Weights of a small image VAE.
Model: 2.57M parameters, 64-pixel images, encoder arch mobilenet_v1, encoder norm groupnorm, encoder activation celu, encoder depths [4, 4, 4], decoder norm batchnorm, decoder activation gelu, decoder widths [48, 96, 192, 192].
Training: muon at rate 0.016, 7900 steps, batches of 256.
Data: trained on photos with spoken descriptions (Open Images, Localized Narratives), 9.9 epochs.
Rows from block 6 of the encoder, named by matrix and row number. Each number is 128 + 24 x the weight over its row's rms, rounded and kept within 0 to 255. All counts start at 0. Numbers have three digits each. After the name is the row's rms in percent of the matrix's.
# conv: pointwise conv (encoder.blocks.6.conv.weight, 128x128x1x1), inputs 0-127
conv.7 129:145109141089117185126154140146106127121132134142124119141144088150112161190140143110189176135132120154200118128116111138156108096103168160101117125152125111140179111073104123152098101121136128130160169104091129081110119108163118185142110153169122106083145108130139122136141114137122116125114137127108123112161133127114154100145143128128121134126101101118148144118168115121109107130147
conv.8 124:095121103103133108113066128127124136143117135129132140117089108113140172138141155147147163155115137047154133102172153127132133120116177143133075154106104116145096170116125130194165134121128146120114136084139130110129138113151137106184187131106122141142156155099117170112125148142126103118122135085117119174174126111137122119159140103124133127117113121135122138128130152120141171114149
conv.9 046:120148145127156095092100144116073100148068103117120154137120092098114115131137098102112102124108112078105137095151135137172149127100115156145174167103153082115135080114114099106139114156132137107089141131138114150165169162106161137151113133152157118096151105125177154104147145131109102136100114105148162153131128131159150121126096108122077151118122149130129115142124142147118113119167
conv.10 149:115132114082114158176152152107119123130103121179136129142135107067149136130126132120120111211129117173139142136110133145134120169115127166132053137121138104166118101137130148164134119126131149117136099065131130120087160145132149110118127151155143127124158141106059195096139105117122128142152129124124139094121120148129133112136144113126136119186136107130133146135115169133127112129128
conv.11 126:145132161099134108121137131081132116125144142175134114129194076146130114136136133106099134098135126139154126125144124125134129119099141109118061156129142167120114127124114218136111146131137122121136126123128128119080133135072147148105144156087128135199141134156117080158127096118126126127121124121132139080148135135127174116136104150132122144150120123108118142135112109128214116117130
conv.12 094:161131098131128175120113092123104121107115130104133128093138105126115099133126120137131180132174140165131119136116112122092141154158095177145094101121122176145126114113129162100105102120142117119097133062126137108106112109155110107143170142123136133118123124141090119187152103128112148152137142198127131113180141151129110140098144110145141121190135131160180107126132158115094109141133
conv.13 048:091142120141095074127109087131087114085122100105161124110152160095107114125165117121163129081130150104140122086114141098107150108141130142131141155145126113123112087135170090152115111148164161125126104152156118114134143166150124151136053130115160149099144136131141149118134088142117122127107112128117166102109114116100073098108136093108097146106149172142096093141105144128120112114121
conv.14 047:156155107136103119113157120107106118131124128143102157135157118146149124101130109108128121092105097070155169077091148110134147131142137123107119135128147151118136103107129130131155139156139164116096158170134133120131141122118162146111052117139144125135097156096152156100170096100131107132094160158097151105118148112148085098130106095130089154092139170080104111149109138144139094135093
conv.15 050:145152127118139102142103144097119100120128156101131131098133109107130081101150078145157111116104101124103129110103134100144102130095096110140122163101101146155127091129128066107172152157156159163109132112128143119095114131129164175143064145136162150104141148080147111128131099163106066130148131121126114104154132125164109090114109126142115136137140155087158108103136112114108145101129
conv.16 084:112140149151151129118119154149166134167120131123147129142136152135104123138121132111106120175072139092109121120164132124191133085118106145107124121109125107151144153126129079106156136131115134129106138140143099114125127124133126097166115114104123137145133081104074194153118092134137162103118129125106088078156128071140137104157099127129106147169150143119118181138184109121108133105157
conv.17 061:152154102168138126111164140145145158163108156124149119101112130074154091145122135119152132147088120102148160142130146143116122116138179100156109119173143110129139148146109124091072150132125151104202110123148157082135118125170089118122195135117142140148146137151084147087129145147115134137131122133138095117110121139150090130082124131143107140084102144115115142153142111117165129129147
conv.18 048:073122156127121082135105105078112102128134146087129103148128093143162130117143081102134145137120148140148142099100127105143128128106111169116102117161122112118122110099151080067123094150159147100104151110139124097103141132143147173104105124167125105164134107074101106151132136103163097098172115131127156134125117114096125141142130146106123114102123136129147074107119110078132145149150
conv.19 046:101124134150172114120097107092134165143100095120131132118159120113172100092150102130153191091088117090107141085113097134123101130103130180093168118114127115124122098130128103104151133142107127147107160112119112149099136164130119123102143101141131145114094092075132104095095152160145098122139121140129163160161121170121142090112086142139135148117120096147175135135162120125112137132135
conv.20 122:152147106133136125140118120128142140117103101122118140181140177099102147090137144181162123122135127158168115129174072126121114146175103184121104112085176152139103169134106171151106143124119101128154101117126126127151166119145130100125110123125126105150148119123167107062125150142122104102157123100182143128121133160117184130103162147139145114104131144145128125142103123126151124132144
conv.21 096:134131115122141147104088139170170128138156135132136111119127060162131131112119163140127123087103126113127137121153128138150057151163153119134117167096103132096087135153147113121138108136142114122107124153158134143143139137152144152138164114162139135105141137212182112081142126115115153125118142099113141182122136145139086134148140114115125122068147104151119132115135093129164104138157
conv.22 042:078117103127099117125163073130148150149114148109157146112151115152140092099150097094141169091108141119135138119163139092124114154125110154126130111105127094137154143143131121082144139149103139124084174174128131110161130173111166146127071135176103112128115141113136097101133151123099118107154119167154111132155142155092159117103082157165156106111123150163111123118107115113115119144131
conv.23 049:068139144146162142093123085099106150162159163139113157113161125134125115107155081098139108125088116146086113088131114136160127120135085172107159132123147147111126102106115133109147131160096105150079114162141108109154094155124124161141136124136131109099112114112134149151148096130149092101155103104157139127168124123117128152098123102161148094096139109164133131151132088073102124144145
conv.24 093:131119114166124125108130132106116132167110144085130112073144117171137126134135109155179115091103118104142155114148108143121126142136181051157145144146114138120133115093119118113180155114129145113114129164127129070174128099057112178126140153135124150119120141158109128135141126125110140139134117103128156155105122167079117134141081139111119135124146150153156114121075130100132143143129
conv.25 110:098143146177149137201090133126171131138144145132121118105122139116183135100110108120097123099162119119129107137167123113130148114145132115142152085168118102113099151117136149146140148116128135122122127183156108148145197115135128171088113126114122121088116087126141168142129129124111121121121117085119132179140128127112139104153136167120146141195142151154146136117150142154164174136123
conv.26 069:120115106137103158103143127119147128130183139115129127147169105164085169156114155123094119136163134121147140121128126115137063111110144137123162134095160120139152132152148129093143166111142151128146140063107136101123108156216160172166148161097123146135136156124147153139147120123136146132098134141101139119153143111120129146159129115106153154080141089156119112121137149098143141130088
conv.27 044:105130150116109111101159119133167110133108111125121113148164104119121154082102127135132130135074120138114108118125153120118131112101104162147130164102099152100137148100100109065149129164140145099080166137139152104154136122133127140104108139170103097097131166110090157125097142121098109123169124129168123122107113161102161158115106125142173114087117124183154134143162122089084155134118
conv.28 138:137139142123180118125116122083163120096126111129134125159174080122097139157120116115118116122175127090102159108112098129134108195144138133132098129128156135128086138099096129116141201134136104139135133120122120127109183140127127079118134142117118145127103127111132157139113123133138130143125142124095094121107136098135153144151117118127090098146121119108131213134170194160141111130114
conv.29 098:198120131168125160195050149149135117134083145137124125152151127145125124133114102109136086123122114135159125148134103117122121101139116103108133115176136113129140095132131144128128135138128134133137190126100111141137123110100103158098154121140126140144140118116106148163147094130123192139122114055141117117181115127138125137089175172135114141126134147145139162139149150142108157140146
conv.30 050:075130142092128092131137121087128152119151159095103102093171122143160119138098097124127109152128141128095152136139119111100164132107084173144111108142158115136107142150147079114135105160107102105126172146112128112102146174127147153118083118152127126114117108113089098156138110099150094125144114158165149108136151132144145093140089120133109138110171127144153072100170142097126155128147
conv.31 045:075098126098155145111120094119156148147089143079122148151145114130133152131138088159123151130078095148089126077113129089109148140121130184121147143122117139097155089131114064110116113100126145133113128133138161160159131158141147164119103104152123137132133162099120142109145156145161132159178154140125132161142110152130151157082094163108106127128118099154148132149107130100124123128160
conv.32 055:109105111123142114098115120136148137134077141106106124116158126114109108112149088112088089117110113134114122093158111122084155120130143122108109144113104134106140141097109087150129125140127124109092120134101158108129112147141161160112063128106149171127115113139162127113121130104112125123130120093106099114139135138120097070100085079157099104089170086176104070152159112130100110144111
conv.33 111:124126109119143107130125150095135134144145141130125116106126142161122130106109124098128139129129113115118211084128138152203141050133122160114144104122132117131140124095126115124133115121114129119133138142112094130138090149138149140108132122122129154125129122130161149121103116106112137104196124128103074124118131165114109163136109152121081140128187167170141162122124120115141153205156
conv.34 116:165139151145107175144168132127128129101148132110129139121134131162107128136135159095130147146128137069120132139110163122116105158137047082132153135136135150119156130111132122111155138116142139122117184144126114122108164129180116107124075158154125150149098096109070097138120147134125147141128119120138134147068119101135180143149166129141113147084112139106149107138105161123168131110159
conv.35 120:154149115142120157153088151159081118106132127129108123159115068107151148173117122128113152148119117138100184103119114143104145100117116090105149153132118140111136120162129142130144179109120183121118082121109135168174186113143140166151124176134086137109099135122139127088135112124110146123115124133137119132102112119129153115116111107114154133100166144166083174116099099122121104159115
conv.36 108:129137180139123176087119138155149115115113102118135124054147134144179141144119167091134141129139117163105130116124155129161128118116114098157111077143130148089130128142129139112148131125121136121158078129135121121155134116092115144172146145110143137135138150133140145189121140123130127137113119103135110109066114109144147124206146149135143120110135152128185120128113162098088089152098
conv.37 142:125143134091149064126161131138120132119163106108136130161146133141104143169121120149145120175080130150168099138159107124125152173136137157069150121164098144132149164141121156145067111154124120138075083113131135121150148098119099124128137107098130137131156169157122162114140118133126134169108124167122134087123121098152086146137102109147142127118118131108136132141135076131147076119121
conv.38 055:124117105086100100139147145116138152140072139151114158135154128102148098148143091147131106138105101120127150093154127116132147112114091104134132117126075127091109138141159091124125111106148115118116094150110134136109107117093128152122099108097149145113152168148148115110158159104117098164153127068154116095136113159134103094121084117137138122099144075131146072121157131170070117149108
conv.39 113:128109150144138102062153189110114133122162110125126116046166119175171110172123141099132109068159140157157116155114136144174159144097092112154131129114102090119138143119145104119120139147128134123113126121146139121117123103106112101107143121146141134125113139122076095143141128126113109131125114143130137117157123118157130152142187134124150136139128146121140148113185064139128151133135
conv.40 100:134152126135230117113109126129125128133097087133120147132109122097112119176140103158105099145109138135130115114139152147146094110105123103123188136138106130128116116125126125109135127170140111118113157148110133222137103129114137131108139164116122114118136148143104117128112125140139121148119129086151125121096124115190096108118111114136140115159143112143102220118151106141111100135136
conv.41 098:125122139110157120142141155154083121107088075130133130156128141183154182131117142171077097186130149101114116129101126112159110095122145074146166115147130130155135145157128142103111124120117089138139125135089106086144126139156126108175160066122153121118141165109139159136131137139118121160104141120110114085160138103156117111131125111111130128164105121139170147124111122122117078129138
conv.42 123:146124147086128145147140148118126135089120130144124128151128156126155136103130101141143114143168136111155129150161128118128127133143188125118130118129157164122101138122110146096095171133122139123118099107034138163119177092193141125117086120152137129104134058056112161130134138135121131154111121104099153174123126140112096138110098121127096127133119126156134152133145165147130137131120
conv.43 124:130123165140122190203121133141122123138143113108126126138136136130176140143117146074145157079134130141092125148118129158164126110136153143124115064118083109129157174133115098177132153117122129142160118102097120126137146147136139098102099122099121125179116094091148091116120140131134134137131137054137124118119123118130111119131127158123131108134122128132182121131137170147102147131184
conv.44 103:127112131182135101084096146102150120116140124123129135130114148163106133126136124127132135125133111157153142174085136140104148126104178112161161133137033124135133108119138081177137106114137146108153104166143125129146182143092135106113146109141119133132124151136125081144100136133119185143160122159118142084179121114116114130123135099111138107100117095120129129126124124117123118106058
conv.45 116:136141104137127130101068109188145121162153114136112108131171179166101151137108153109093094104130102134122162139085100161180128143130159108131131165151144132127136129154144137099126103134110125126120153139170124168151139135098141132114116175083119137072120144135104139155123125124112119114138131111136134094093111129113130131143135111101151136167181111169113112109163106094113163155098
conv.46 093:147145136159123140154154139090185146155131111094120149123131132120149136145119109178105132142133125132166149111090109125154073195128095136121121059173130113179117098128133163138120141120129112131072166121135145123086096137139130143114100111115126124072151131140140089174129152145128130119131126094136114113150148150126150125132135076146108125157109104112152136125133108139154164096151
conv.47 140:118142014135123116158139116142113117144140147143136125124142130120115130129124138125126108130054122148127158164106122165089119047151089085106156139153120088074152135179130156152115130124115130119116137105132127180141126111104114156085131120120128146111111162145137129103135147128120161164151135132149156123115121150116123160116134123135131131143120148145103110111095147144159128148133
conv.48 047:107108118110116133113162126119124162133097133107111120131121116098131089099135137077133153090067104100135121113165155100129126135108107163120120115088115091110117144079152133098099083137135108156110143135148141133092097109142116155123093156147120133168125107157135095082151134103092120115149113112143090142106145137168074098102077148130123105113153156130103090145149099097107144149113
conv.49 117:137132126140151098224101123121117127125138119133126125132124141120132136128125100157113122130121127117064126143123163139104147125126159140090116131128124220123120077130134111158147133136117126117116164181136112132134118131091112146143132108160134130135097228167148153116121104116129134136113136163108139118099119137128159127085143160128130137155123103120162127141097113121121166127161
conv.50 118:108122103120141167168149136114122112135104121175124126138098131157063137138114171124135083124131123148107132149137088135151168043129185082142180118079122082162149122146127107116128103119112131130159152170122137139133111128146128135091144145159125142131073113096090151106137154136118139150122127143117118096161115122121171139093134136143124126100141144119154123122121165137115129126145
conv.51 132:130084147124122077136136117133150133141140129101131135111127129132103116146116118119131142149129131113109136160123061164172109255141124141123130105138123154111134168120124122118147106129119132134139119118158134136121118168128144057111148112133129122120131135125120129114102129120112125152155120147162144116130112123123111187113115140132181125123134118113115093115133119096165128121131
conv.52 111:112119159118129044085156124142140134125121133138134126152152121168058123127124163107135110122115114142112126148088111133122165113131079100139116142100125135097109191103130105083153167121140150139161161126089118138189121131080139141160145119113143124093163162134133106096148139128135166134116114146131140092138120123130084135107127137133122137195111124137154120125139106124150146114136
conv.53 113:126114126107139145129108113120126117131173107150122135158106107098158137131119108134148176109098132167129132128155095147143110135141070050126120186193091164125118132137134156146146108125114151129093077145173112132084094152194142124124135101165148134094130089158128145139133131121112131141132130168139133155140122122119116130138099122111135134125130071151079131139140119137147136146145
conv.54 130:149089124117101074093148151131127130123133068132130122129133144159126130149112142125144156057098109146131136175122176138192150143127122123116131088132147155128117128057137128100170107134125129126129072184156114089131086127137131138125134118126149138095123128147136168100134118113125120125118113184132152098145128136112137137101137169114148113112125144120100125118123110092139178130100
conv.55 133:149131184099108124124142155123130118147136236128121134154149125094143121085123124129097129128140124202125122158133103136112171144105076116131132103132120088120105153155154117149149157109125152135100136148103144131135149115092119141140139093161134117126132088121081137107128125119128135116115115102127124142152131138130104120132130138123126120121107118124166114136115234145154125134136
conv.56 053:135147142080107089088097131106125145160081114158154138095104123099119092145152084124161150106092157121135164111144104141095099139126123166103139132085078126121109152093153127083080091140101144136129104125137115147147150155137127113098088156126093107158140143150136125098101100133117132103149154143150151153101125151107093112079112110116108123111162126125101086124130140149123129129094
conv.57 044:151118122129107085097116136100137148117095164111103095092114082090135068089106137103133095093110098122138125100123147094129116153147109117123085087095129129108117106118084110108074116138148128106126142125151132173113163118141103135123093100135131094154144120154091106096102110148104091114162141147136126135127140155127119126079088102118093130098117143147090092139140140085136126143112
conv.58 126:140106177087113145128129150122094141104130109147119139126151079089128139115136134131096119155194124160152129158143094137140107085167098153087139153143150121158095157180107131105146137134124109136172139110118127120126074107179119130110115071106128140096113146120141138108128132141118125160145131104142152144088135125140179149146132111133157118142142088146124146134121105067121129157093
conv.59 101:154123147139129097174183140142170131162118114208129123103092103144154154114120138131133129140126129138155165151134110162139130090135132061119114129134149147056124107158172122131134149138113112123123120156157141142138144136125155138127102159146141154143147090102091110125126128104103153123141119090147138157125106136141137146113159140115161139068167110148149126115168116090114111150096
conv.60 047:123151117087154109130127104170169118124127155147135101110146125123133104103153112142109096140070145129134107103112123117112145114127157159134123133084093154104126142115128097132088110102156138113103162147168124132140110154142121148090101157098109139165121148151120119094115100106105099155161151116118110177081123107134075116107092124159149106117153110122129086112155107086097144097071
conv.61 107:130126056111125163123175126164116117140132135073114143073114133121135160146128118091119163154119120129166138124125166107146122095140078164123123059146143111143122086159137133133110146126130138134142147148140139131121109145086127152188167107098126134091123146165117144131133105123130133110107112136129095135093145122118112129096112150119104115118139111121165130134156148143141216133143
conv.62 098:119162131139150132123117118142125119182135104115136121154107174149123107175130120120142111116120119140092124119139154130177131143143123059136141166147086110111131137122158153147195195161120147123132095167148156171149129139125133169133105182115119117125140168153080136143137158126137154108135125136182117140127140132145135127142097104145122137110125101095158150122100100102084128102128
conv.63 043:139099092085140109132097111111122096143107131112157098107125087083087077120130108093117153093121097113145134150168143115134102108121154170150109084083120126100164119085086113127114114138101159150086094146155107132151105146147137127088091117153105154127109149112115123136085113146148126122095097112160108118128159144114130095119106159147118112140107130155131085104131152102121107164127
conv.64 106:142118120069135132143081101145123127118143121133117121123146086164142160155133150098205145093119116109140133114118130120134074110069090137138103124098182104104134136110118154156094151127135108139153100107103134117119099116145132124139159147106144153111098140164131128122137188113125127098133129140160124072144123152133102129081120141144140143192148145164094139115141156122143140133134
conv.65 116:110120143157139124124144163148213137088136029213133119117133107124143118137116127112135131103182115151120108142133128128071120104116129107149130135102127159156065120100123110150164151116134115122093110114128128121134092132146146118135112151144131132182140149101115122104099124137120118138147140132106153132161130128128137134136156122132128112149126089138099116119078156143153140132130
conv.66 094:185144111184145126149092111127132144090120078126134124152112144120134130147127131108126128125145126099147124140090115138162157110135178130128143169140128128049114079156136121177116148140122129133100145098143126165152139107158108131191113128154126150122102072149192104150164133123126161131142141123120152138133134138122108147119142165149134142147128101125121156138106120166088161117149
conv.67 134:141134173116131123166091126086110124136130133124137131097118148150149126126129139150119119125129132160112120129074140120079179109109127108225135125117111137118166119150124142124168127131120112141114149141161124128161162100049105158138112152082125133116099121168108214139128112139125141119108140147132124106128132127143103118131127140141116125136105201128117121129109163109133133121110
conv.68 054:108100114151170138113101137142138132155080118173129135123102133120126102129104106125155116143137137106130121067116096123126118099140115133122089123089107126145115091155124105122096114101135162099062103112107103135131085090131110100090082119154120113122154078141138136077105115100126076102132107106141098162118115109128124130119103070158110126134136102161122114113122109148098121164089
conv.69 089:123104115127140126155148156127160114137135146144131119150120159174132147152121159124131113100092108152133122166114134116132122136133096088087123113111122142107119104172122154136146184107125137110126085126144119084090178143121155141133146077126118097115150114161116176158133131107112117161094107145101145125118114117128107161140132107129177095143060149105147170110154163129165171087121
conv.70 060:090100141127143095117164159138102103167106119107116123103144108076069139136108107139147099126170150127138140077111117106108110142153129137117120146140114135109102138116155138148130219112134156148095110146091118133119099104097099104132101130093146130133174099125184154132119106101121095096136141129143098118092113110177124106130150096117143117129150100120143135117164144102107121131099
conv.71 107:128128145130138118080104168193124122115149109119132124174126155173093137233132122134149119160078131112128160114144135104158118159132104107112137090126157145144118101142144151134146134140139105126105071170173128132168128119150149111145132152178148132140131138131167148116149129131124149107114128142087119180110142134116124126140090101138105132129121142150127167132116149132099116135141
conv.72 105:109138137089126131178179119119117145128151095103134142132132123106139146143121219138128172136128126112097143085174091106137110156134119155091112083150144173189096105137123111096123126135120136144107138146113129129107164112109118057138183111101111131132142054138135131133129122128122126122136144121143111105103137124121170129110130154118115121167151136124103129142122114122135137145095
conv.73 095:119136147121118151158132144081136117106151132112139132140141140086074132150128119108103162209170134104178127115145099122157119155073150154123160151129118082101151114114112110130132131124138140133135166092095111097110155110136116097171129162136145148113180116104078161121162129141141156142138125102091140113135127125131146142142176113117108131179126122144138132117135160102108107165128
conv.74 073:099134163192154130121104130183109123186127117134124149133110130128125117175160094100103140154172114116113146079120162124161098160129148090138141118106095138162167091098147101128153130165112119124066126105111142119159127146095138092156123167162117127116163110104127112131119102122143121107114120114143104125096133132107071133116103105132130155133156114146126098124106139173146135136133
conv.75 050:097154111149133092155113169131099137167092110123114130145094107120102087121142123138112134082110104080111104081088107100136126106125161151141129118120140154123122070116126102160125148131128174127072102084129119101153108127110126077083079119155126135092103117149163112127144092122123120133114106125140101156098140142125103110123106108156109157084128117166119126154100154119129104143144
conv.76 136:147130106172134099116112102142137117135170121097132134108100162132116134160115166127125138126110118113152110142121159121128151115148188062167156073121059083135121096146138136137147179116137133129144112170142129131191108131054127183152065127127126107146125131133150141159123154138123141123116128148117139095153137120127132130154095160112133131118107142119115107119116134114117138123149
conv.77 096:128122076152149043086154136143123134129108107102121128147154140140140140157117121174138121135130132107161129132126175105115113173121106122090105113138146155134104144106121114151147191115137154108157107163139116123150091114107156136198133122160124129148121145143107117150140144109116127113119137168132126105151107135130110096108136026124132118158113120151110145122137125107129149139157
conv.78 109:193123143059126145155157141105090118133111123148140138127114158111216176150135110122134137093146133118125132129064131134105136154146171128101135165092127109144160141121125163118190125125122119135099126150138113134093159125153135150048109139129132120134126157121158142173124129138138132140116133096124115139139130105143129124168128093128146132088130126133136136124104138170131142122155
conv.79 156:148117171174132141129152116110222128137143114181133118137110058128106107136136134142110107138135122150119147120184097122077139100138131071125145188105118144130138154144133134123159129120118102125101126095115139127065125140160138120101118132165116116164107111077113120141104144126130130110142132140129117134132122140118114135114144089131126130146134091149053123127110134145142147138130
conv.80 112:113145175105133126152142133108156122119127132192143133193117089084089152133138127067130153156120132115145153141125124153140100123121126180136145163120150156127077110125106140170090076110126151144121116090146126109107116139171128079132125161147136136157161129136140108132135127129133150131127144145135127146131132084125174090138131154126144113137124056110126166134092126145118100106121
conv.81 056:115135113130116144074131084116106128136109086090099149161132122096139109101128078155152098151146098106106110111138136114150107150154118151136134143152152129150147098149094081134113119105114119101082131117166109130144088113124144135142069168107140119082135104083135057088127103133113084086137126103139110134143121107107153136103123140105148127073105160142113124117142144131116130134111
conv.82 093:100102194085130111135142171074139132169145101120123124138116176123147136142113117166147115124162118117121134145095124150141130146129125140142151096128125146157114111130137154131129130114117125120141079142115116102164171128122174042134118115112119134119140079129164176133125115115102138127154134131136120094131106152139107131138110134135161130118146137194151125125128064163117142181146
conv.83 124:095126148203121132147206126123110123130107143120136118128109140125170106121135135128146214143153127149142134139143109139136124156147162137118116142087176136156148145117115114089123122125132116131135129121110123108160113131113140113150171150151121128128145170127196125170113102122122088142157118190139139115083128135139087117123113114128122129184110126116161101138124129122112125115173
conv.84 054:165147113125089146095143099140102118082114108120112099121131171136113076083127105112153087165133153145127122157141138130130123150160152130120125136143161103113135082096127116102105140154126117105131123117121126131165121164112158174139082121128126098085130109118140097063151078111110054092120139151133125146106104091120120134125149150142130149106141115113116084119155122108098122125094
conv.85 129:134142132163134107153150125089135123115109118109131122100114160122153113133114172087137130138118119131183118122045170131132128150153075119132139163127101091212149118145118152151117108121135132121098152134162131133092126115109114118125144142088117113165126172148085222146121138123129099134106122098102130083114138129118153119130124124117139126139137121129110139117145146130146102126162
conv.86 107:160135123085146112111077123091120131117112096144122127121133103126133149147145116150118090073090128186215119108165109129119158129130081141082142156156148072176112167121145158138116131132138129137149156129151125095134127135157138151124134132157117125085107187115185125127133144138129135126152138153123126169103117118135120108125130091142109122125124111126152147118163100139144104125127
conv.87 056:144110145150134117133135092123129156091096101106152120138133129101112112094147118159191097160150138148115141114155169159143128121134133139171130155147112137123099138134129084119084131143123125146115165168147145091164155122135145124127072165114147106075153107114165072101144094135114067076138124129140166124137108101102152113142147130148140115088128116154144103154129147114102115116137
conv.88 119:175122132147121105163124131153125119144148120134131138102087096146125254117121096140143128123112118166146107140166121137141101134157173131118104152136109107159100123139125145097165127127134157131115117113148128135127155126148121156172154152197106116179113137135123110115099140134134104124111137119124128171174120094121140112157121129133138138103139140109128158116099129145091099106102
conv.89 081:131130101093125107127140079156140137105092090132112135127114158118083106202140092139138119154107126114122119118135122107146098077144133081131142109144142141127116142111118120131123178129138139142156150124142143112124100141151131148133135135114124129102114126122142075156123097117108100108117111200131105096114107117179099127152130154130102109160107142126124237140142124130131128108144
conv.90 052:149098117138098122123102079129104126097082121137122139121106162121156082087145113116169095136165105118108130153146157114149132159131152138158104134113134154134114124130149111139140134134098128129098137136153147093126137165112167156147068135115158092114102106108139087074126082136150066103129148105150166101094146140147095083150111115150094111111119163111111145132140147097126122137136
conv.91 058:133122170137132145100114106132100099112122141087152145125097120109104068097134108112171096142163104095092141114131174119157130125127129151140111143135149113149134118126093094148111128148140118143133141124127139131148099141152125151112072154108150095097095098089182059088151122125153060092103110137140133121140111114098127118135142145142118157080123129128102089147111142114111110113141
conv.92 118:116120131079146128123132154137098127151102123124121120190149118142168132145125104188102170149094143096072141143081126139153136143116123115157147171164104064107130121145127119138100145128124117137113174100162126097156126140069151145148162155157104113145135146103114102141139133141139101151104130146110121134121138112140126136139153190127120135118092178114124130144144100124153088106135
conv.93 106:114138151089148147143129116148133126166148127108109121130084179128176107099109146146142121113081120135129104159095104112155143095111112092148140129113110162141172131092149108160171126112116134130116141151151124145112208136137132113110116076169095113147144073144173095110084135129114155108133109128113120101129107120139130123133162119114137149101148131152151154132131157082118134136179
conv.94 106:120135136115091112104146137150093139131150136147136139134156163140135161158128178112140131126091124128122147115130131113138163115099119136073165107131155104101150136134125099134098147143140109124150134088097126143123142140129139184093120105140160175187155182160130193135178161149146167188164156171129135136134129152152118145129136130127134117125134124154117087131145105136153126151095
conv.95 097:179150110101144094153098123137092115155065108160122133142103135143118130125133183166133154133112134122120118133191128147155120129129132144106135119123160082162081128128129145136120135135116152123159090208140116128149137126138120153134140146143142136107061133133135106190146109131124207124118124168137112135158128107122105129109135167118133135109136147122118138138104105145143156150109
conv.96 051:133128138141100121125095137143103109089115078138126148137116120103094062114114104114125129092126112128129130100129114118129151147116130110120156123129113095117087174124132148137109137155149096128159144120167147139152168135119183190121122127122144155103119097100181126115155088130144085109154132105148115132123101169155111126120106114137081147116109114105107065138115085103114095086100
conv.97 057:129105113159091124111125112106113103128099106142106130139123152120094091121135124095114109090116153103158165080148167113098137132114155115111139124116118099141139118110134130116114136106153105116134166121142165175142158145184158159136083171088136153112145155139142112129154112147150084091128100155131139105115129125155114112100084150151096114088108121077085067153132117111120102118112
conv.98 130:126125102178128114125126132150141119135115108129131121192125145077101117112125144135144122116128113133119138149174096139087104110127145095114133255147087105111132146079144156125151130130119114117125152097129142167154162132151145112114116115127129141128110132104115106095141133121125141146127123184136137120130122146131158149139151100136134114162150095138109108120089137099143077121102
conv.99 121:135151103089115138148121147173119125125147149140124122112136083174124123144133123077121142134140132130023134134109106130087164088109164133113189106109173139101195129147126143153135135125123125133117129150127118166161144158087147153106151112168116132095118132105152152105135145125129117120131119134133138114121123128115109141140144100126123152093120154114169140124138192138107137098150
conv.100 138:137120165166140106115138134097171116127118143130118117138132131053144137110119122043113141156126121110171129145118181143130117115103153125118128115104117137112098108072138115103125138123115148126136145136142137113093098131142147088151124113124133142169058149144123141179129139116117125154177114111144169102138126153163159132095135120117142119139117074106102116130159083167134117140130
conv.101 106:137137124177148137100156122153139136134110146052119142118121134142074144152115140135143129111107114141159134133068130136142081192129099128099165097120141112131127130091121162131157172123115130113100141167171127158182091116155123151100115115154132125159136184153149148137102152129114133123126118109121122158136117118126098147132138125108142138128127088101174127133128129139117118129054
conv.102 158:142131135140118133084096118118127121132144134147120121161151094125143179137137140110108127178137133116129144149121112137138050107127138138092165131127172107114144129141142135126114114151126124121170174114120134107107185123120129105168121155135150161088106122107019154176146098118134114153124134102122122139122127124134167138137118107130133119179131159125180131126133161137090136112139
conv.103 115:133117093164135124097137163127129140114163118084119135065121116124110128147117151131120129111152128123157134129161109140112140097143111157134126187152131183120107104155133116113125116134120120131117180153097116148121129151140161118120170145193117137088110095088124144140130103121139116161141120183137150174103121143113060139131184084119143129087141093119125163113141139135099111132127
conv.104 050:116124167096078119099107095114093110079097092104138131144107100138116102082118160117113145107113136145160129093154163105130143124106116087168152102148152140126119108116147111175125126129149129149099148107118113144111159133133158152146065143137147163163125103129150111085139093122099077124170152147125150138091159120135113112134073149142132150129128119098134102137095100114116113101130
conv.105 121:125110116089124112139126151097147127176145145115118117122117066113151118210107114155179130150095112119139184149134110137116136196135123128098106146120131146146101122073132114138135110109117130120098126135137115105150152168104152080152116151093111149142142088144169133140103122107116143141146119150105088074122106132105122156152106113113134124140163150096112135120121126165141109151136
conv.106 150:121121151183150128130119145167111134114115126134131140112117164166164125127140133089134106137137124081115121113127186113171129161096120120121135040158159141144139144099125145104121115137135127139159161136104134132159142126155136130167159119138132124050115207082130152140123091139125134130121136131116130138132122122130163118146155145121124120106132135126194136133126152125086086121141
conv.107 104:121149105170131085111153148132153123127159107088128131112173173129123089141136123119141117124136123129132109120138107112113135096191154101103158150173107093123140119116116140163147165133116092135121106185159126160144078132082123142148155156124125101118087113134115171160137114122116180076104138162138099132150136112129127111182098074125146143140132141131114155127144121130092137118135
conv.108 097:122124138105132110111113200155127123128116147113115107117152179150134138120115135099129103145167115125127104168119121127092148120115123071159148123148147115117163141149126128103079092138120141121146167169069102165139131094142111163147155127105117092148085170103081140155145162123111157142113129161122167145130125120137162153163156147109141151136105124129173140123162141103123099097120
conv.109 127:139128116151186115130113099099185112165113054105115114110108133154126136147108147177129126126112128113143122160146123134093128135128218113129115140125153131145181110137134130116129138122114136121123159124146133101146112104108127137130143158134125106094132132147125104126141121119114130143112126135132168133119126126141162145116119130127153125134147128156116115124000128133125133110147
conv.110 059:139131134113091109108095105138090155075123113093155151135132101150119117104133111117126094137086143150107115097103176095175163163111137132110120121119132121134128172132118132095117123118136122142148162128120121157213172136160145179116112130113121131116129110127159174094166143157149124093151143151133166131120121172151130142123115129138078115120117102090143114146092109104116113098118